config.yaml
model: "image classifier"
dataset: "photos of plants, animals and fungi (iNaturalist)"
max_steps: 7800
epochs: 25.6
Rows from block 5, named by matrix and row number. Rows with one number belong to one channel. Each number is 500 + 40 x the weight over its row's rms, rounded and kept within 0 to 999. All counts start at 0. Numbers have three digits each. After the name is the row's rms in percent of the matrix's.
# convs1: first pointwise conv (model.blocks.5.convs.1.weight, 272x272x1x1), inputs 68-135
# convs3: second pointwise conv (model.blocks.5.convs.3.weight, 272x272x1x1, transposed), outputs 68-135
convs1.111 098:503469525512515446489475534484461487502465537485545464456465486520472499515499452448506476505484535536549494521513466523414485526509500506483467576476560493527452570469516492436521522480476541501511456538
convs3.111 096:461530470559517519510448520530512470539484489477448459483522487512448542523450537436451546503522558491481461508476483521454453518521471520459476486531483413526494492492613494562468468578533509482538509480
convs1.112 093:531492553478426481483541517513482400531547564520484427472558456466475531482427481556499496636498459534481494520532511513518526462487526492499460519442523505484500548516523521509513494588448443510532518571
convs3.112 091:511543470444466530548498488495465554584534496545467486500418476537499434572511479491542504492423479529477481465550472407503497444554517456522538500526542451504531483565550458468524528479474500430535513443
convs1.113 090:500566505390489517510487509450567529491449482529504485505518542457565486525499514531459517538489458489420460479513497481447561470537532460456490509543446569532442494526566450453503533543576494526482492479
convs3.113 095:490421552489530442562491502560565500452516472543452431480516521572512474525477496499488467464438447505572494436508533523495544453510506546467477497485504537512515519549501529541493525443471508557558471549
convs1.114 101:486549481491510513446544537518529403424483542567499491460484513540496403491533547522501422454494408492528538509472609398462493519509501525502476589566452470438479479526479488463492479465462477504502462461
convs3.114 093:495447464494560572486412552449505451517517517521495532537537499535502481502585507468520535553459516548510542485451504458495524471577449512592498489412493464486481517545576491483463509516537444472506537579
convs1.115 091:511513453472526529521539485555522498519465469520472460557425453526580535589601493514545458514499446486537511494508491506500470512480455627516489487444463506585515503514490460512456447475440467491530445489
convs3.115 095:518442551534482561556484512505507512490430497481442544592494479505525493572525433449485516466483483587479511490451466515525507456495560560511492521452503552533469455472487498456484594468489459521507387596
convs1.116 093:486475492492469441514513513477408530527563498461460400489540492518504470493487468486518515451459417431493500400515485524502540513422487617470524459618484485451570525525505425542484493523540533525544564537
convs3.116 099:499554512480453464449488471464479519482528504502501537480468514509469507592500486525559523495529504478506471527530464585554490561481490453550460563463427471490520478549492484478453471502512507560483421462
convs1.117 096:512502523493448553514515557511522472526490496514545557487512445500485496544601543527520458546459484477494498532416541460481542483464512513477460539562501442517501471504527451440547489472459463529598478507
convs3.117 098:506425475449513486588509480443560431471399510579524583495463468458529524509471457483495513469488524472519456552509496530472482478479555489521493563396519537456496471506447443524458472500471540526545583515
convs1.118 108:496560482480513512567490493527519527521585462518529518449506493520454486450467360546537503503474521525472468415502558543592541471504506470512552562513470488482505453522478450520392532494494546533423495439
convs3.118 108:483447489462432512404533509559478495501516539498490567439507492483513484513472507515504541474495438492487592503569493439477510523518569473542567534548458556430550498467502527576497519446496498551492531460
convs1.119 103:565501432485535558510464495462503511549485471570539505530575505442458484471562433519444477411484535482469434508505478475489535410484464495497494435553520434473495432517526488492487538505469520562459520495
convs3.119 104:449467554504532450477476414483478468540500546539488540519478535527523555558441530554504497463529594472473504468504543488503516575473526501499455514562455572486493569557535502581528550510562453546464504484
convs1.120 096:478494496494453511475542510505471467526544423505427522528452503421514529514508515478519545516474513480465494465476490521541468536561505460404499474453525515473429516601470508565545489510426491479482428434
convs3.120 097:421533528489503494561575475493509518562530531536495529556504539400492527457497475529460519415481392599498504511522507584525474461543518438497552533499480478492477505484485525525492500475492557487518424569
convs1.121 093:534366475487484532500490481518451513553476428469560479545469491455498567540503455567493510517500487549539532462478434483514483471473523497498476537492477508467491427529557499422491493416492531497594534429
convs3.121 098:537471514410421453476509522431600508524539485508457492438473502479501524516542493499459484464505434526474471552501427424530512517493454521425495495556521466442509543509469486573499545493437530473512534514
convs1.122 105:497552498506495495499489485473506494529459502606497480480506433439559513458456585481500467531493544499576591473560566431519525510475549496528508462518551479481507431527530472462474527494455502485525520438
convs3.122 093:584434536468568499493480507494503457432505512466517478523562503487527542433441537511508477504539442494477538483543570532476535488488525489472566455478481480506513442510599458426518463593560490458457471524
convs1.123 093:471534494486493464505525527484441451459465536467558433483510447452544529501577493504511535461543485445473516464478497447508468446449477567554585479484491486578518548504418463490480476501489521524503496434
convs3.123 095:477401580477542481475500502624567500506484486476498549499531508560491475497485519560529528529485478539489528496482562482502499514430456554506507469507482416494444560488492497478472492534596452525427541493
convs1.124 100:487439416466477513429435481500508498458506504582524473534503568491412526552491494480545509520506573472509494460571525508542589498525531392479451455492560453516519448496454523517504523468459496487533426473
convs3.124 101:447506438507461533473481439529464495549494473514550514512542546452521359572474487443518488512465532483468543560551428554430522539472501473506483540473538428535532511531502546603509495534468494502486544521
convs1.125 093:461480512522504456489427532597468498503492518533493514530451532566527487483493536520508504525554524540488540469512473424531478480494407498500574489547463552402527524470546532575535488437493538446498545550
convs3.125 096:497496514477483453481542496448523459531501546538550447544456499532544441555459499431490439537509439493539485492403457517528483461505503481500556451525450471481445497484446504412475504484466529462551464481
convs1.126 098:485534435527559394431441549512482464513527564562517416445600508479542544440476516506503531611494477512487544514478457522478520512508527445496445501489528540545400506465597473502449526532539479462429489476
convs3.126 100:478499549570513512479510518496495462417513482485483567453488594542525557546580514580528486571441454550521450475537548501505550552532461510531499438419482531535484488506510532520530487442546511491455502445
convs1.127 103:493482445514464440537506494495453468468501506516515430492521469506480504523469549483500555461495499526575548522529537531517437510550442460524543490525461430497457549492532474488533468475535427494453498503
convs3.127 095:523541503446486487487501557512479475523514472498473507515499520437539493508543469592518578482530529548482555505466489551480511534475496513544511478514538499515470505545485500498452467533454459567477428492
convs1.128 105:479515425481523494585485493508477541472479489529523475510499476544511487522509491529540469542481508463506556384514431531534560512515535513510483491513533484497526585593451504564515461544501538444476513595
convs3.128 102:468507584456521473507586465496485513516524480467531441417472472440427493506507407506563535502553498455535536497487498467444509459515542504525433498523497446529592509458496554479478518444473509451538473482
convs1.129 091:482499504515480439542431511490532504546541546613473441478479521476504451496408523464484489465499520455465523516500466487523471521510488509453477494533541481527529426498424509469498538506537502597490540543
convs3.129 094:549470560464480476486516516544541422439507497454525514492494546496489503499477447466449480483491498596512534481512516500478462499557532506534417514538494494456442487531498533461552531571486500514541478479
convs1.130 105:498543466514521509587446452478521470502540571464529450444511507428486578465485537492450475498470502486514532554526482429484536466526538445488467481480597436459470512486533442555519515527548558476527500458
convs3.130 105:529525401462555521455477503515493437517507430501574522493540477550514535473528482482461514503546468537500458561543392491472518555508506465540524465527424511563531483592573498510504528528455509601449553541