Weights of a small image classifier: norm batchnorm, 25.6 epochs.
Rows from block 8, named by matrix and row number. Rows with one number belong to one channel. Each number is 500 + 25 x the weight over its row's rms, rounded and kept within 0 to 999. All counts start at 0. Numbers have three digits each.
# convs1: first pointwise conv (model.blocks.8.convs.1.weight, 272x272x1x1), inputs 136-271
# convs3: second pointwise conv (model.blocks.8.convs.3.weight, 272x272x1x1, transposed), outputs 136-271
convs1.247:512489457470512551503516540455507474477489488533498475517451500486494458520481452518488504503477499569539503508466489480502483483495540496497492506493491498498489501485484517539490547495436474515519522476535480482493507534471522506526515497456474479541489513501525511505448512524486483515493506475479543510486492513491517493539507488468511464504489505498528473515471490490507539506518496516512494554500487523
convs1.248:470539440505566492465502525510521489525516496512523491524513465483488488496526538559491479512521549509520473524536508482507476499463444510509538516515500485486493497449506550566511495501494511470512479492439494501523517493475483494500472492475453490498499489515530495545519492513507496488542499518510488492510519505515459523470529486510488482504493502505464499501441478529549507546484464497538487516537494509
convs1.249:520517462495479513508503524449468489491508482502502552503524435529572509508456540506501498504488465477482495499482519497513496510487477509458512503488494437513490493509535518442503500576499490494530511510468532500481477464494521518485450518506446470483501492506501509456476502483466538519499481502477484545546460477522508488452494535477484494495486529556529518471481507485502500505486499482462465481488495505
convs1.250:494529510517485502503503487511452433535502500458492506502506507488509505504535487526496502477515471494498482536499471521526480483531526498523553477474520490504490502461493510466528517529519527520533477508515493477492495470566465498496510477488468522484476498528468527499512462478484467506497494474496504527524511504472481515472526477492499514488475489477479546432488481479479533447433490520459462492517541540
convs1.251:495506469501444523488508508497521506519503483497526523523440508482514460483504471524535487546535471544550489512495533481456515495453498520496496514519466512505526505478527471544485501495515515543516488508486519548496543531514474485477546545486495528523453469482486499519510467501481492593519523485506513559543489511544492480480507536526499501496527511499508506467508477514510497495471450539511517493472532517
convs1.253:471463493479501517501483500459540504501556533478476467533512481528511516512551533476510514521527509521544494485508497471491500472446494509534532534521477484504487519495476503525533465518505493507514491493537482465556521501484494497491521538510490490515500518526507478498515562528513520442501501526462516519525523490510496501550512502501535587512488526520510464503527514495523502484521503463505466491491494516
convs1.254:459480466525507451568510492493488528470509491507452498485506488531537513434522522506536482474509485521529494503444501474462496516490487492507501504523514490515490512502482500475477506524454478536465520482528514509510492479468532443502511445477532473525479511453492506527479446512489455478507524504481483507484473479469496509495483513484528509473493492468484496497470482461505465533506493498484473481503483497
convs1.255:515475512501488499520507506489488501471539518528533520481500504494479512488472490495499539503477542519566506570474537512506521473496471528464491486483564501473499515532486519564484540472473498480489494495511494509500551532494512472484513523500474507489486486522480467497502527511512519495530529535508547513454549482514513486532509541494442486467480519521485506491476513491490578489484488484467502449508521519
convs1.257:542490468473470480537456485441530513507499529509488516490475540439542532461502485517526530468507466495530484472511493493539499442520495492510503502458463514471472568485501508543501516508468499510508501524480490563462509532515480490509544494498466490556498525534502485499484493520486469555494514516481498515466505533491569523513479463499491511490473483506519545496532484500512510489499463479490536522526495538
convs1.258:492520488471507494509534458513498482505520503523509501512542480466479457494486474497545484470493484508486477484490521512491493449464465509504499501547452523528509519543533494545521519489494491559535479472497501500497537506500492490477470517511521509475507451500478531511458477509517482512483542485468514510554534524519473517487469479498491508455469497527505536501504459528496462481486477471505493487493529501
convs1.259:508518491529516474523501492502489487527514558479492547524505498518514467491552454504471517476511508540497494521462519492467512479466482492460477504523484509494457517488504459517503516527483546497471457503523551486510533469520525522543546483504453541502500485509471516491533498495491501500496417529476495462529497543490513431480491489453500509482516448525494513521509457470471499523466503497483526515522543481
convs3.247:506546478476493508491536559479476486502508503548488476521492471471460523539480526535511495501538526493493550475478491460548551519505483488502522498493506486492532491502533522481516495484507482480521517517541544515539512506538504502507526516514530508507454462516500506516560469550512518498536505503547559495508529503518478520473500527504529515516486501518522526476536454521492494509539503501476470510467491522
convs3.248:506505559489500482498528524498508521500548500496468487488487458487537521489500525482500530531513465474500481508494505506534526531479474547511519508479528546474511516503534491498511499506521539509528518483455536520474519470526492494476527525531502511489532482503536514456550499525577494528500533511504475490522508519470449510543544532478459519446497493489502474506477501544518481496536506496521486534474473488
convs3.249:493503502518496515482490519481475490474479506507482433541488488480502462450488526445514484501466509516501518473443512533486568492504514527541475516466471521514487463496481460471462490495478496500525513465496488515486538500532488495503473528467487470482495451472484524510491506502494541462468484541466485511480473551524522481537528505504498506516470493499514507525502541516519503495455486518480493498522501495
convs3.250:454507495484478496454514515526494484498521537525496506522503523521521451532511561462512557506444513505532518541555522454518528462527456491502485498528485465485517523501481531507528496554535479461479488495483532479521503483550466515504511530513451503506510453526492484514502475501495514498532503478428504503487477492494506485524529480533548517536477492483520505471508486498465479540513477498473505489478459503
convs3.251:549475483476528467503496525491541457507460492547512477471522504495517496506512455496489504422519488485447474497531499483499473484506557535440497477469558531520531488486529495505508479502475492517472542481443513505508495478514512500512460442501437491525544464530508450462531527487497513492509466533505468493501494463501503487539467542503464494516510542512516504467515558533510470481543508526475518465474464500
convs3.253:514490500545509497474487517485489453502484492473497533492511575467505542501502496472542482526574500477503461562509498488532474526502515474554515493511499511539520449552504512512485479519532538512467527486456526484558520503493478513480481488461510499524511541495458492497527529482522476483499472518499486511486514496486449515531461486504533503479501527513543474492467552480472510442487540525544468526490483514
convs3.254:501451533502522527482480479514490501521504484507479487477529489497490492463506532541489519537544464516500506476476486522486470471522508485497524522552485523515531471467510497501457485510479509509512540455456466449471488492464492509482485509496476509466485492514510478493490491502502460522485515563509488496552551531496483503482496489522539467461501530505497461505431511553482489473537501478467517519487466501
convs3.255:525565500515496543474468517528469503512464495515452516571518513531477526504502480514498509474474515495535519509498472497512478456503506511491496457506507526513466504501476536484486506502485488489504491515527483550479504507500510488517479484457542545507500497495507543489504548513521465511519522547519498524549487521544504446498512484515463508502519438558474522492526474511558547534514534504501509495544516544
convs3.257:516495543510530463539537507504536463514475433506487479483485467484504541497517521497518504550503518547500514478461487499497522549472484464526462506459494511507525476473480504573501493510482478485476457547519486481502503482497485484496474526524483513512476505486490494485463464504493508525523500508520479541496537440497462434502549513472497506529493446477520502485473480525469490552486499497498500492484513458
convs3.258:497503527514510515486477511496504514470513480475536498491583495481546500533500514528530468474473484510446495502491482489498528539509468487529541547507487477506489500498506483498521514466498503483469516511468486528527518531512514514508480499516451466502523540491563511532460461492474501499447513568502510493490456522491499472508537490502483503518512501475458479516529516510479443520491553529497523523528540459
convs3.259:529522494515543511506502533457490507523491472484513531543515478494510489510507547515508505523442439504489490516471503550505514545514503555488524507509483547512505512505528448496504518490507552507528497506471517482483538494540505484464497491515545490462498465486518485502509514486495500475475501544490510494484499477529488498517533542536478487469494475471525550514514542475520472498463527507472520499483492504